config.toml
model = "image classifier"
dataset = "microscope photos of single blood and bone marrow cells"
train_examples = 194171
image_size = 48
crop_scale_min = 1
horizontal_flip = true
translate = 0.06
color_jitter = 0.2
targets = ["cell type"]
num_classes = 17
arch = "regnet"
norm = "batchnorm"
activation = "prelu"
channel_attention = "se"
drop_path = 0.2
depths = [4, 9, 4]
kernel_size = 3
stem = "deep"
widths = [80, 112, 176]
mixing = "mixup"
label_smoothing = 0.2
loss = "cross_entropy"
init = "torch_default"
residual_init = "none"
optimizer = "soap"
beta2 = 0.99
lr = 0.0044
beta1 = 0.95
shampoo_beta = 0.99
eps = 1e-08
precondition_frequency = 50
max_precond_dim = 1536
merge_dims = false
one_sided = false
adamw_lr_other_params = 0.0013
ema_decay = 0.999
steps = 6200
batch_size = 512
epochs = 16.3
lr_schedule = "constant"
warmup_steps = 1240
weight_decay = 0.1
adamw_weight_decay_other_params = 0.05
Rows from block 14 of a small image classifier, named by matrix and row number. Rows with one number belong to one channel. Each number is 128 + 24 x the weight over its row's rms, rounded and kept within 0 to 255. All counts start at 0. After the name is the row's rms in percent of the matrix's.
After each channel's rows are labels from the 100 images, of 14848, where the channel reaches its highest value: "strongest on" is what is common among them. Only what is clearly more common there than usual is listed. The data: microscope photos of single blood and bone marrow cells. In brackets: how many of the 100.
# convs1: 3x3 conv (model.blocks.14.convs.1.weight, 176x176x3x3, each kernel summed), inputs 0-87
# convs2: expand pointwise conv (model.blocks.14.convs.2.weight, 176x176x1x1, transposed), outputs 0-87

convs1.123 108 [102  85 101 146 113 110 142 136  96  82 112 117  95 124 129 129 114 132  94 172 135 153 156 159 150 118 110  86 126 116 103  71 137  98  64  66 118 130 145 113 137 145 120 109 117 117 131 109 140 113  93  92 123 117 145 114 143 133 139 142 125 134  94 130 101 125 124 145  83 108 132 143 101  98 128 117 131 109 101 112 160 132 142 141 125 107 118 169]
convs2.123 102 [136 142  86 186  99 114  64 128 144  85  83 118 151  91  85  92 122 119 126 118 106 152 139 170 121 105 127  97 122 128 144 143 131 157 133 105 120 126 100 105 130 156 114 107 118 137 142 112  81  85  97 115 124 115 107 139 144 105 105 109 108 125 157 171 146 112 135 158 127  88 117 131 122 106 105 114 118  77 123 122 115 121 129 119 128 125 106  84]
strongest on: cell type: eosinophil (95); smear: peripheral blood (62)

convs1.93 106 [191 134  90 130 125 177 147 125 148 117 142 157 121 106 176 125 116 112 123 101 154 125 162 128 165 129  86  98 115 115 141  99 129 146 103 132 111 121 154 154 151 125 148 126 119 119 147 119 145  99 144 134 151 165 139 134 133 158 136 157 158  97  94 136 132  89 132 146 118 117 131 120 100 106 137 129 108 155 121 124 134 143 126 142 117 137 145 104]
convs2.93 109 [121 107 108 110 146 117 100 153  94 110 126 131 114 176 122  50 102 156 113 135  87 136 116 176 124 118 115 109 139 108 120 110 170 120 110 107 121 131 124 121 117 122 193 145 137 109 119 130 138 136 137 112 144 131 160 119 133 137 129 151 174 156 113 133 130 121 171 100 102 145  95 111 144 103 106 114 104 100 119 137 122 129  98 108 205 120 178 159]
strongest on: cell type: monocyte (95); smear: peripheral blood (54)

convs1.98 084 [124 126 126  92 150 108 126 125 127 167 137 115  94 106 157 132 114 135  94  96 112 164 126 103 129 174 147 133 139 165  84 154 165 112 101 111 146 102 111  89 101 137 114  88 136 152 187 143 159 119 144 141 103  96 143 149 129 140 120 125 112 138 136 125 143 166 144 118 105 158 187 109 126  90  69 160  96 113 118 155 141 113 129 133 161 101 173 120]
convs2.98 089 [130  96 137 158 116 135  99 174 139  76 124 124 130 117 101 100 120 128  98 106  95 138 132 115 144 128  41 109 137 126  94 103 121 114 111  81 116 111 109 138 121 120 143 113 149 132 109 146 129 159 147 153 128 163 108 137 162 140 136 204 111 120 159 134 118 139 133 116 129  84 100 117 120 142 159 114 158 102 110 124  96 150 120 162 153  87 121 142]
strongest on: cell type: band neutrophil (93)

convs1.66 094 [138  97 109 143 118 134 116 131 152 113 118 134 155 151 163 121 109  76 130  73  91 120 162 115 109  97 116 121 133 122 102 144  86 111 134 158 133 132 127 105 118 122 131  99 122 123 164 109  95 137 151 101 148 129 111 113 147 187 121 151 126 120 146 128 148 151 112  98 159 167 120  93 117 121 182 156 127 101 131  87 148 136 125  93 103 137 143 127]
convs2.66 093 [ 89 100  97 134 150 154 131 155 110 156 144 117 110  94 144 148 123 149 111 106 155 158 107 143 107 142 137 136 166 120  85 137 122 193 139 164 146 155 114  88 113 112 132 103 148 105 119 137 109 153 127 140 170 137 127 117 169 142 121 149 129 114 129 130 148 140 119 108  81 141 112 113 138 130 151 135 159 134 111 103  79 121 123 144 153 123 114 103]
strongest on: cell type: band neutrophil (32)

convs1.58 108 [134 152 114 142 121 107 137 113 116 107 133 154 127 160 114 141 114 136  85 139  95  88 128 109  94 123  87 138 120 128 108 168 106 129 106 109 148 104 117 117 126 136 174 124 103 132 105 130  98  82 150  53 123 100 144 131 120 133 116 123 110 155 186 119 152  90 136 129 142  98 117 138 171 111 107 109 132 138 192 165 140 165 113 132 107 129 143 116]
convs2.58 098 [150 139  92  92 112  86 132 108 137  98 142 141 124 166 107 162 145 123 152 115 114  88 124 145 108 131 145 145 106 119 122  90 114 120 108 143 107 125 133  93 112 118 154 165 151 123 147 136 118 159 105 193 134 150  99  94  88  93 129  81 134 142  56  94 124 127 117 140 185 109 116  75 137 115 134 130 137 160 154 108 120 147 114 117 126 133 110 115]
strongest on: cell type: segmented neutrophil (86)

convs1.37 105 [119  88 136 100 121 108 117 111  72  90  94 141 101 148  88 116 151  95 123 158 134 154 139 126 129 117 134 127 142 141 131 118 164  74 124 116  94 125 143 140  91 134 119 129 125  99 135 127 137 126 102 186 120 137 133  69  96 108 111 110 149  80 137 116 134 108  98  94  83 189 134 100 111  59  78 112 150 114 168 157 170  86 135 149 122 152 133 127]
convs2.37 105 [135 139  96 149  94 113 169 134 127 149  96 121 138 158 149  85 156  68 116  95 134 107 137 114 145 145 133 128 135 133 110 134 134 124 113 132 125 118  82  71 132 170 146 163 134 106  90 140 118  74 106 141 129 103 133 134 145  92 110 136  95 120 134 112 108 119 178 154 120 145 151 105 138 100 113 107 154 128 151  94  64 127 123 108 165  99 130 103]
strongest on: cell type: band neutrophil (84); smear: peripheral blood (57)

convs1.100 076 [ 94 156 108 100 146 111 145 138 155 109  86 128 174 120  98 151 172 153  88 155 116 139 186 107 121 118 115 116 133 137 100 147 135 164 120 117  97 120 149 178  99 121 133 109 107 135 113 150 147 119 115 142 153 130 118 110 134 118 173 125 145 121 160 114 106 132 139  92 118 157 149 115 139  69 111 150 160 158 122 150 128 105 149 171 129 108 138 125]
convs2.100 093 [159 135 144 145  98 124 119 153 135 134  96 114 112  72 171 133 116 125 165 114  97 151 137 126 121 111 153 151  82 121 126 100 122 118 140  69 133 110 100 167 127 139 123 143 164 141 134 130 120 135 134 135 101 171 184 161 100  79 154 119 130 118 142 127 141 125 138 125 166 125 158 104 126 138  85 126 118 126 187 145 118 123 146 146 118 131  86 145]
strongest on: cell type: segmented neutrophil (92)

convs1.164 085 [106 151 116 117 179 100  87 124 127  93  97 142 155 110 139 153 144 115 173 108 143 136 164 149  89 144 100 129 152 137 171 165 126 113 110 124 139 184 118 164 115 132 117 114 162 110 124 121 131 131 116 123 120 117 155 108 110 136 191 119 153 118 104  93 113 124 118 133 107 131 115 125 105 111 129 108 121 131 155 162 127 140 128 145 118 118 116 129]
convs2.164 087 [157 169 127 130 121  73 126 159 130 159 128 144  94 142 165 130 134 118 154 116 150 122 140 134 172 147  96 124  60 132 144 135 124 140 135  93 111 116 137 121 125 156 131 152 123 146 138 103 111 123 156 114 112 115 160 126 136 119 136 132 119  97 149 111 178 113 124 104 118 103 129  91 121 116 164 142 121 157 112 156 123  76 103 122 121 141 132  71]
strongest on: cell type: eosinophil (98); smear: peripheral blood (46)

convs1.83 119 [127 155 129 139 133 123 116 131  90 112 100 100 111  89 120 131  95 128 120 149 157 123 155 168 136 152 157 145 104 118 158 116 142  84 156 131 109 118 119 141 119 155  68 120  90 115 148 104  92 149 111 125 110 154 123 153 169 112 132 144 176 126  98 141 171 114 106 153 101 156 107  93 159 176  99 159 114 101  95 119  93 113 152 161 104 135 148  88]
convs2.83 095 [ 79 165 145  81 108 110 140 110 122 157  99 134 145 112 116 111 147 127 159 122 135 107  92 144 133  86 110 175  92  92 110 125 128  99 126 155 108 109  70  88 152 139 116 116 128 123 125 148 154 117  90 153 135 105 137 112 137 144 115 128 118 142 118 121 104 164  64 135 169 116 123  93 173 120 134 136 129 150 108 111 125 138  97 127 105 148 106 167]
strongest on: cell type: lymphocyte (97); smear: peripheral blood (61)

convs1.62 118 [141  80 121  98 132 115 104 132 128 124 107 155 175 139 146 149  90  96 139 140 119 110 155 134  95  97 128 123 111 110 121 146 111 136  85 150 141 105 121 132 118 121  68 115 107 139  89 132 153 136 130 127 162 170  82  69 103 162 158 149  86 113 112 120 136 143 115 135 138 121 105 162  97 133 150 149 126 134 136 128 137  92 116 166 123  95 115 144]
convs2.62 106 [101 128 158 157 125 147 151 134 133 186 131 149 170 167 134 132 126 108 129  97  95 149 101 116 108 161 105  89 108 112 135 128 110 114  96 150 136  76 148 132 114 122 117  90 154 128 109 103  91 175 101  95 154 154 111 147 145 136 146 146 138 138 139 150 124 168  93 132 126 142  62 157 115 151 128 145 148 160 137 113 115 163 154 117 131 182 137 135]
strongest on: cell type: erythroblast (71); smear: peripheral blood (62)

convs1.174 113 [131 144 109 125 205 100 138 135  74 145 127 148 160 105  78 208 156 154 131 127 199 121 125 104  95 140 141 107 127 114 126 172 184 137 115 107 114 145 131 138  90 122 105  96 104  92 128 107 108 136 102 135 150 124 127  96 163 145 142 124 116 122 135 223 155 143 122 126 124 129 131 115 143 116 142 119 134 159 122 102 149 143  97 111 137 122 126 146]
convs2.174 126 [125 120 117 149 149 126 127 156 130 140 128  97 120 161  39 160  98 164 172 150 133 134 130 162 164 164 157 119 110 153 155 148 128  90 129 135 119 137 151 126 134 145 119 147 134 112 117 107 115 127 115 104 147 126 143 113 127 131 129 128 118 141 146  83 204 129 176 132 104 113 129 167 121 130  96 145 117 130 131 180 113 161 138 116 151 173 119 129]
strongest on: cell type: eosinophil (100)

convs1.101 106 [112  76 136 103 140  96 156 137 179 130 128 104  92 139 118 108  78 112 132  99 166 201  98 107  96 134 108  92 125 145 135 110  88  81 129 148 131 147 110  90 132 130 129 149 125 171 132 144 111 132 137 132 118 138 107 115 116 115 106 112 118  96 118 129 132 146 173  73 164  91  91 148 130 116 177 120 128 148 113 108 143 125 121 137  94 122  90 139]
convs2.101 095 [133 151 142 148 127 164 145  97 116 146 128 128 126 136 126 142  97 155 115 140 136 102 156 171  59 120 146  95  83 161 122 124 158 158 112 156 172 140 120  89 142 124 131 135 133 100 157 101 148  74 145  92 133 146 143 144 121 116 128 118 132 159 121 138 110 134 146 131 134 123 148  81 136 101 114 135 144 200 113 148 121 154 110 134 131 103  93 118]
strongest on: smear: peripheral blood (64); cell type: myelocyte (35)

convs1.122 106 [ 95 124 127 116  87 125 152  99  80 142  78 146 136 124 124 123 126  97 140  72 168 128 160 173 113 180 150 138 144 112 138 119 150 125 140 148 154 176 134 138 153 107 128 142 167 145 130 118 118 132 108 133 135 148 133 116 148 118 106 121 116 133 130 127 102 118 150 133 150 156 120  83 114 181 157 111 107 123 119 174 146 132 152 122 123 127  94 139]
convs2.122 096 [ 99 113 191 108  98 124 116 115 164 129  93 104 101  91 123  95  89 127 115 102 131  97 122 129 122 114 108  79  83 132  87  91 124 125 132  94 207 108 102 127 122  95 149 121 150 107 132 113 107  87 122 179 111 107 118 144 134 121 102 111 130 120 102 101 116 124  85 126 164 116 135 145 121 137 106  89 102 144  83 130 119  69 142 115 122 104 117  80]
strongest on: cell type: erythroblast (97); smear: peripheral blood (46)

convs1.124 099 [109 131 157 141  89 151 165 105 114  79 128 120  88 153 116 141 127 101 123 121 164 139 119 100 142 133 116 120 158  96 110 109 102 120 101 153 111 121 122 109 112 127 116 119 151 101  83 174  73 154 112 114 118 133 128 128 104 111 163 126 161  99 115 160  84 143 139  93 105 121 103 102  95 151 161 126 123 121  94 136  98 104 104 105 162 117 105 125]
convs2.124 095 [100 187 147  98 128  63 129 129 149 118 139 161 128 123 154 123 129 126 101  92 108 140 117 131 108 108 139 126  93 176 112 104 121 163 188 100  91 125 122 146 128 133  98 108 113 151 117 154 136 141  99 156 158 148 137 128 142 151 113 134 127 134  63 138 132 108 152 147 110  71 130 120 136 137 112 124 142  95 159 176 108 161 152 135 136 134 125 114]
strongest on: cell type: erythroblast (96)

convs1.29 081 [143 118 110 122 116 117 146 162  94 123 139  87 185 135 116 138 126  81 153 134  82 162 160  99 147 198 177 138 116 130 125 132 148 124 146 134 132 116 131 118  71 125 174 120 137 133 161 113 122  98 151 112 146 119 154 129  89  59 146 132 140 102 108  99 125 158 127 138 115 133 123 157 114 159 182  96 147 138 114 124 130 132 135 152 129 126 140 158]
convs2.29 087 [169 124 191 134 134  53 159 112 117 140 147 136 154 156 152 156 133 117 103 157 157 132 138 179 145 117 133 156 136 130 121 136 163 110 105 176 168 145 129 122 178 146 114 132 119 117 117 125 118 140 108 104 127 127  87 115 152  87 149 157  96 151 159 129 162 163 163 115 141 121 153 150 147 147 159 168 121 134 123  96 133 139 106 157 125 148 131 145]
strongest on: cell type: lymphocyte (98); smear: peripheral blood (87)

convs1.130 107 [138 111 124 106 110  82 121 158 179 161 134 100 145 132  91  95  93 171 178 122 122 165 146 126 117 124 149 173  90 115 127 159  99  98 115 159 139 125 134 171 144 152 129 138 110 130 110 101 108 119 123 151 131 139 108 128 127 135 128 157  98 127 142 161 107 159 152 161 110 113 132 126 122  84 164 152 122 148  71 126 128 176  92 147 104 152 114 129]
convs2.130 105 [134 110 149 106 138 136 124 128 132 150 142 145 124 100 124 131 110  97  82 134 100 142 142 162 160 125  72 139 146 105  94 105 143 147 174 128 150 102 107 129 124 101 141  91 103 134 100 131 155 107 113 157 119 100  66 168 163 119 106 123 131 115  98 171 126 128 152 109 121 119 181 128 138 140 124 142 118 139 153 145 158 146 141 194 136 122 140 101]
strongest on: cell type: segmented neutrophil (62)

convs1.82 118 [136 145 149  85 122 138 125 117 126 103 104 136 156 133 103 101 106 152 130 110 160  92 136  95  88 146 112 124 109  97 107  97 155 149 119 118 118 106 142 165 112 176 131 124  83  79 147 164 126 142 109 101  94 129 120  75 122 100 123 156 199 130 125 144 115  90 107 117 109 122  97  88 150 161 126 156 126  97 148 131 108 122 147 127 143 137 120 126]
convs2.82 102 [114 139 198 120  99 126 125 133  66 111 110 133 129 110 135  97 171 147 155  76 106 121 116 102 112 134 164 136 105 116 110 139 116  79 155 139 139 127  66  72 150 119 105 129 129 105 114 106 129 123 106 114 114 117 137  99 118 124 117 137  93 137 109 119 101 154 163 130 175 120  83 101 150 121 106 171 118  99 140 150 102 108 106 111 133 171 140 159]
strongest on: cell type: lymphocyte (100)

convs1.120 114 [108 130 127 127 110 147 117 106 105 147 111  77 123 106 129 173 176  97 119 155 165 163 112  89 115  85 129 111 128 164  88 113 107 117 129  86  90 137 150 106 123 104 120 121 147 143 112 127 129 135 122 106 120 134 115 109  97 124 119 143  73 112 157 123 122 136 111 149 111 111 108 148 144 121 150  92  96 175 148 169 137 162 163 171 172 152  90 113]
convs2.120 104 [147 163 127 149  85 115 138 141 113 114 105 154 121  92 140 139 122 159 106 117 139 165 121 110 122 155 104 177  69 159 163 161 133 136 117 159 136 106 124  94 130 114 117 124 143 144 140  98 116 106 119 159 126 129  65 156 156 143 119 146 121 178 135 122 142 121 107 153 112  94 154  35 158 125 145 100 128 142 112  94 108 118 117 137 106 104 132 144]
strongest on: smear: peripheral blood (98); cell type: myeloblast (57); cell type: promyelocyte (30)

convs1.22 103 [133 121 111 156 131 137 102 133 136 128 136 139 142 105 122 128 124 135 148 177 156 149 132 105 157 147 130 160 119 143 142 163 137 139 100 133 120 105 165 125 131 163 136 113 184 154 151 164 131 136  98 139  98 146 134 121  82 150  67 126 149 171 183 129 108 103 125 116 121 124 129 157 168 128  90  79 110 162 164 132 148 134 146 127  97 122 142 108]
convs2.22 095 [139 130 153 114  85  95 143  87 105 108  95 131  84 156 104 145 159 102  85  99 178 133 121 131 109 129 153  99 103 125 108  90 113  75 135 119 129 113  93 125 137 152 140  84 150 133 128 119 156 156 101 137 126 166  62  96  69 160 119  86 163  94  95  97 119 128 115 150  96 115 106 108 118 125 101 147 126 121 184 112 122 115 108 124 121 132 126 125]
strongest on: cell type: segmented neutrophil (93)

convs1.135 072 [105 100  90 179 162 155 171 112 187 140 117 141 108  99 134 129 133 124  95  97 129  90 127 127 105 113 170 118 134 102 168 163 122  92 133 152 130 100  76 138 139 109 131 116 117 144 130 139 132 129 116 135 111 157 165 125 148 118 141 125  91  81 112 153 121 153 109 102 142 120 132  96 118 135 151 136 181 138 138 112 147 142 109 152 166 121 134 111]
convs2.135 091 [139 157 130 118 114 115 147 109 144 126  88 123 131 141 104 119 103 137 153 123 128 120 123 147 117 100 147 121  98  89 164 133 141 147 131 135 134 115 138 111 120 124 115 113 137 161 102 102 104 110 168 152 134 122 182 166 121 129 123 108 170 145 195 118 126 100 127 143  75 168 108 110 149 151 102 134  92 100 103 177 148  95 131 131 120 116  79 155]
strongest on: cell type: erythroblast (76); smear: peripheral blood (69)

convs1.56 096 [ 98 169 159 126 143 136 128 137 122 114 120 112  80 138 138 131 117  93  73 152 117 162 128  82 109 134 147  89 103 105 117 103 153  94 137 138  96 132 108 129 141 165 109  87 164 123 163 142 124 149 109 123  91 158 154  96 114 102 116 111 129 115 112 114 167  58 166  79 128 126  97 101 143  93 114 120 162 120 120 110 147  88 131 116 118 110 102 118]
convs2.56 095 [130 129  88 147 127 114 138 147 132 108 116  80 111 128 138 112 103 133 116 148 159 150  87 110  94 143 111 151 179 140  90 101 130  92 146 153 119  98 114 123 118 139 126 140 121 133 112 118 145 121 153 108 125 127 127 105 153 142 146 177 134 138  73 120 117 123 108 146 119 123 158 145 109 111 135 125 132 146 124 102 154 155  89 122 155  91 102 146]
strongest on: cell type: metamyelocyte (70)

convs1.15 079 [144 120 104 146 132 124 131 116 165 109 161 135 124 128 152 162 141  88 112 141 115 173 132 122  63 105 101 126 140 122 120 155  72 143 100 186 113 105 147  86 133 108 117 132 137 112 125 124 160 114 131 136 117 127 125 100 150 109  96 105 152 131 132 161 155 145 118 136 146 112  84 112 112  99 100  98 109 142 171 155 163 101 118 122 140 152 131 129]
convs2.15 094 [135 133 152 130 147 104 133 132 100 100 109 102 163 107 158 157 144 126 144  87 146 101 103 123 118 141 136  93 149 152  76 144  96 146 130 154  74 126 143 143 120  91 130 123 129 144 157 115 102 118 117 102 129 142 126 160 117 154 161 156 144 179 142 108 139 137 139 101 142 107 151  83 143 144 116 106 141 110 151 112 160 139 151 126 103 121  85 157]
strongest on: cell type: band neutrophil (58); smear: peripheral blood (40); cell type: metamyelocyte (39)

convs1.32 080 [155  91 122 129  81 149 111 104 141 127 177 113 105 113 110 127 132 143 119 157 127 129 166 105 160  76 147 158 132 125 107  96 109 147 144 148  93 142  95 125 122 105  79 116 156 131  95 126 107 130 137 148  90 140  82 125 110 102 127 172 103 105 133 125 126 156 131 127 126 128 129  99 101 127  98 143 114 165 135 131 142 127 141 130 127 186 128 166]
convs2.32 084 [166 144 142 103  95 132 126 138 128 167  92 113 131 111 114 142 156 167 131 146 130 157 109 115 132 122  89 155 173  95 185 180 167 112 145 126 124 175 179 151 110 161 134 191 151 115 131 113 138 143 137 150 119 121 130 120 154 126 135 122 143 102 100 140 134 131  97 123 131 110 182 124 134 147 128 127 122 180  93 128 116 172 176 140 127 134 115 126]
strongest on: cell type: segmented neutrophil (100); smear: peripheral blood (60)

convs1.119 105 [108 169 136 175 135 104 153 127  71 107 123 143 119 147 105 163 129 145 119 108 133 143 134 117 117 130 146 114 148 131  97 184 192 153 139 133 144 152 128 153 117 154  90 155 136 135  99 140 141 154 157 135 100 113 117 126 124  99 130 121  86 127 109 178  86 114 117 127 120 126 101 100 131 103 135 114 128 118  98 114 138 158 128 154 150  80  59 140]
convs2.119 098 [124  83 106 132 123 132  90 135 144 111 117 117 107 121  51 120 112 127 159 120 120 130 141 125 147 103 106 104 109 118  87 156 122 127 146 132 158 168 152 166 136 156 139 128 149  99  88 135 124 129 119 178 147 113 116 110 128 133 104  95 146  95 130 169 164 102 115 121 100 150 105 182 136 138 119 136 123  94 133 146 117 135 158 127 126 129 122 172]
strongest on: cell type: eosinophil (99)

convs1.7 097 [141  98 151 130 151 135 130 103 120 133 158 102  97  97 122 125 125 170  73 104 138 128 123 107 111 165  87 179 128 123 110 180 142 122 111 138 144  91 125 151 149 117 107 139  79 122 138 143 143  76 166 111 173 124  98 138 109 130 108 168  99 117  92 101 171 130 135 153 157  96 151 167 127  92 127 142 148 116 143 112 105 135  96 196 128 129 129 148]
convs2.7 083 [ 83 134 136 125 127 159 106 138 119  85 156 107 143 127 104 107 144 130  94 126 159 136 105 125 141 118 118 113  54 125 118 136 145  87 105 146 149 180 109 118 113  94 139 145 116 140 108 170 129 149 148 161 151 137 109 166 131 136 115 181 163  97 140 140 160  92 133 109 135 102 156 120 100  76 106 109 116 127 113 151 100 135 135 147 106 151 165 143]
strongest on: cell type: monocyte (68); smear: peripheral blood (63)

convs1.34 129 [148 210 126  93 124 127 150 107 152 103 113 111 151 170  92 141 122 140 102  84 128 106 143 144 107 132 140 107 168 127 129  89 148  96 115  59 130 108 119 143 140 137 114 125 163 109 130 124 100 150 110 110 122 139 132 129 121  96  69 104 117 142  98 150 136 168 151 108 135 183 128 104 141 135 115 134 110  97 142 141 153 133 150 129 162 127 158 136]
convs2.34 111 [134 128 178  82 101 104 143 105 103 139  95 115  95 122 123 111 103 107 149 122 165 116 148  99 141 131 123 101 151 155 150 112 109 139 149  89 103 149 110 153 142 118 121 125 114  85  67 132 132 151 122 129 176 116  98 153  99 131 107  95 105 163  99 127 148 108 116 160 106 119 125 141 124 116 128 112 139 123  87 150 146  81 147 128 138 152 133 131]
strongest on: cell type: erythroblast (97)

convs1.102 095 [125 107 144 121 138 154  72 129 127 101 190 120 112 131 140 137 135  87 158 134 127 101 109 124 168 154 153  94 136 110  98 123 117 125 109 139  96 161 133 111 146 130 176 116 121 154 122 143 163 122 100 116 139 130 105 126  65  85 164 107 119  76 112 108  94 133 113 133 117 110 138 150 114 139 124 114 139 128 136  98 135  98 134 165 119  86  86 138]
convs2.102 095 [123 122 109 122  76 149 109 125 167 119 122 142 125 171 128 138 138 127  72 120 174 145 163 134 104 162 111 114 116 167 175 135 162 116  78  99 101 121 115 177 120 135 167 130 104 144 140  92 100 152 131  85 154 115 134 154 153 159 130 142 125 128 142 136 121 112 155 137 112 109 135 120 105 123 141 146 141 132 143 165 119 107 116 126 153 136 115 117]
strongest on: cell type: monocyte (67)

convs1.171 087 [173 101 149  93 132 157 165 118 158  85 128  85 106 147 145  87 111 104 129 137 119 126 164 121 115 145 151 140 132 186 140 140 131 130 125 144 146 163 144 122 167 126 153 138 111 131 115 134 126 136  92 107 154 107 114 108 174 133 142 152 143 125  54 149 152 168  88 142 127 104 153 101 132 144 103 115 141 104 120  74 155 146  93 124 163 113 113 142]
convs2.171 088 [131 146 149  59 125 158 101 156 154 137 112 130 122 136 115 142  97 168 143 100 154  81 101 158 143 127 106 114 116 138 143  84 150 143  91 137 147 147 151  94 115 120 131 133  45 170 101 131 114 133 120 144  97 152 104 123 133 145 154 137 182 129 105 124 178 138  95 139 118 169 152 138  81 139 106 108 140 109 146 133 168  89 138 138 112 144  97 150]
strongest on: cell type: band neutrophil (52); cell type: metamyelocyte (38)

convs1.162 086 [ 98 134 183 110 100 115 122 163 125 139 139  83  94 102 132 121 152 115 149 124 104 120 101  95 126 124 157  82 139 136 123  90 124 148 101 124  98 108 153  79 159  99 103 151  91 120  67  95 146 118 163 153 114 122 161 132 122 107  96 124  62 148 128 152 116 167 128  86  93 131 113 110 100 161 152  95 129 151 109 127 150 155 121 137  95 141 119 111]
convs2.162 102 [135 146 115 132  81 157 133 116 125 134 133 128 124 109 120 117 129 111 145 100 126 158  82 121 150 117 135 108 165  99 115 121  98 108  99  80  98 117 103  85 126 126 116 115 153 101 122 118 115 134 166  97 127 156 181 117 123 107 124 120 127 114 111 112 103 126 160 121 112 156 125  96 120 148 132 115 137 103 167 123 165 126 116 165 122 168 143 101]
strongest on: cell type: segmented neutrophil (97)

convs1.46 073 [130 111 123 133  98 101 178 118  91 110 113 118 147 128 139  99 116 136 130  97  83 172 145 118 127 105 141 187 141 103  96 156 129 159 118 123 148 121 174 191 134 151 144 131 119 155 104 116  99 120 123 139  84 118 166 146 107 103 118 140  93 135  95 144  92 132 116  66 166 140 103 155 125 120 135 108 140 122 106 145 166 110 125 104 136 118 146 120]
convs2.46 100 [113 122  83 119 119  81 115 124 111 134 112  82 138 114 137  88 115 113 115 115 113 106 107 104  97 124 111 155 129  95 146 109 132 120 138 115  92 158 112 164 143 139 121 175 114  84 146 135 175 120 117 170 115 142 138 158  95 106 109 105 125 130 157 152 136 187 140  87 134 105 103 127 187 117 195 101 101 104 135 128  90 107 139 128 131 112 152 155]
strongest on: cell type: lymphocyte (97); smear: peripheral blood (56)

convs1.107 086 [126 106 116 135 145 144 114 131 154 128 123 122 148 100 111  76 169 146 194 145 100 142 115 159 135 155 141 150 138 103 145 143  87 154 125 160 149 148 129 173 155 129 104 123 111 121 108 115 152 132 128  96 125  88  72 143 153 134  72 117  98 149 134 153 132 116 112 147 112 113 141 139 139 107 143 137 125 147 123 165 130 140 122 118 157 125 100 110]
convs2.107 089 [112 137 148 140 137  93 129 136 134  89 131 131 125 137 152 122 105  81 128 153 136 123 105 133 131 127 102 141 154 129 101 119 105 134 100 110 128 139 143  93 132 131 169 138 103 137 199 152  94 132 125 145 137  90 137 117 173 163 117 174 124 158 109 106 135 118 132 106 126 153  93 169  90 106 138 142 125 132 114 138 113 111 104 144 150 154 137 110]
strongest on: cell type: band neutrophil (74)

convs1.50 109 [162 106 110 116  91 144 130 120 133 170 128 137 133 102 168 122  89 173 154 162 128 140 117 115 115 142  97 132 153 114 129 175 123 146  92 155 112  81 135 144 157 143 151 170  93 118 132 151 150 146 132 149 165 110 109 106 116 137 128 133 121  93  97 150 151 139 154 159 143 119 105 143 143 110 165 113 173 152 108 116 119 150 123 104  98 148 123 106]
convs2.50 098 [105 104  93 123 120 127  88 173 125 133 171 140  89 144  82  89 142 126  66 115  72 146 138 125 103 121 126 126 100 168 107 128 130  92 144 113 143  96 144 131 132 108 157 124 126 112 154 146 132 131 133 107 162 137 107 113  89 138  98 127  79 113 113 173 142 117 101 142 137 149 120 124 118 101 132 118 140 107 124 145 129 126 173 116 193 155 142 110]
strongest on: cell type: monocyte (95); smear: peripheral blood (58)

convs1.41 093 [ 82 122 126 113 133 117 123 124 131 127 125  83  98  90 122 103  94 114 129 108 103 146 154 156 124 142 180  71 122  98 154 116 115 135 144 108 136 106  99 108 150 104 123 135 126 143 129 120  95 126 130 100 105 147  98 144  99 133 102 130  99 122 133 164 112  97 153 127 172 123 127 129  96 117 114 104 134 147 196 170 140 131 129 139 117 110 121 151]
convs2.41 096 [124 135 126 114 145 141 161 140 116 157 130 137  83 102 139 120 151 134 133 124 191  97 108 124 148 135 119 131 188 149 122 139 109 144 113 148 114 205 149 135 128  89 134 175  82 103 109  88  96 104 100 134 115 134 152 130 164 122 141 151 141 118  92 118 147 119 105  93 134 106 138 144 120 128 164 135 113 129 109 112 135  97 108 156  84 175 154 105]
strongest on: cell type: metamyelocyte (55); smear: peripheral blood (42); cell type: band neutrophil (29)

convs1.140 108 [124 132 104 179 153 118 122 188 114 137 185 156 117 138  97 163 125 158 128 128 151  96 104 116 114 128 130 133 126 123  80 151 159  93 134 105 103 135 128 134 102 124 149 116 114 135 127 128  83 130 144 151 101 112 119 119 159  92 159 121 134 158 104 180 108 136 149 131 102  76 158 114 126 107 108 145 103 146  99 136 118 144  88 140 138 109 138 130]
convs2.140 106 [102 133 124 150 149  88 136 129 146 138 125  81 103 145  90 133 129 135 169 151 180 124 125 146 146 118 122 146 107 139  82 152 120 132 115 121 147  94 177 108 125 124 117 137 158 119 124 138 132 137 101  92 143  99  69  83 133  98 135 133 119 139 117  95 164 118 156  93 128 130 132 126 142 121 102 130 110 114 124 174 127 143 152 125 130 134 139 124]
strongest on: cell type: eosinophil (100)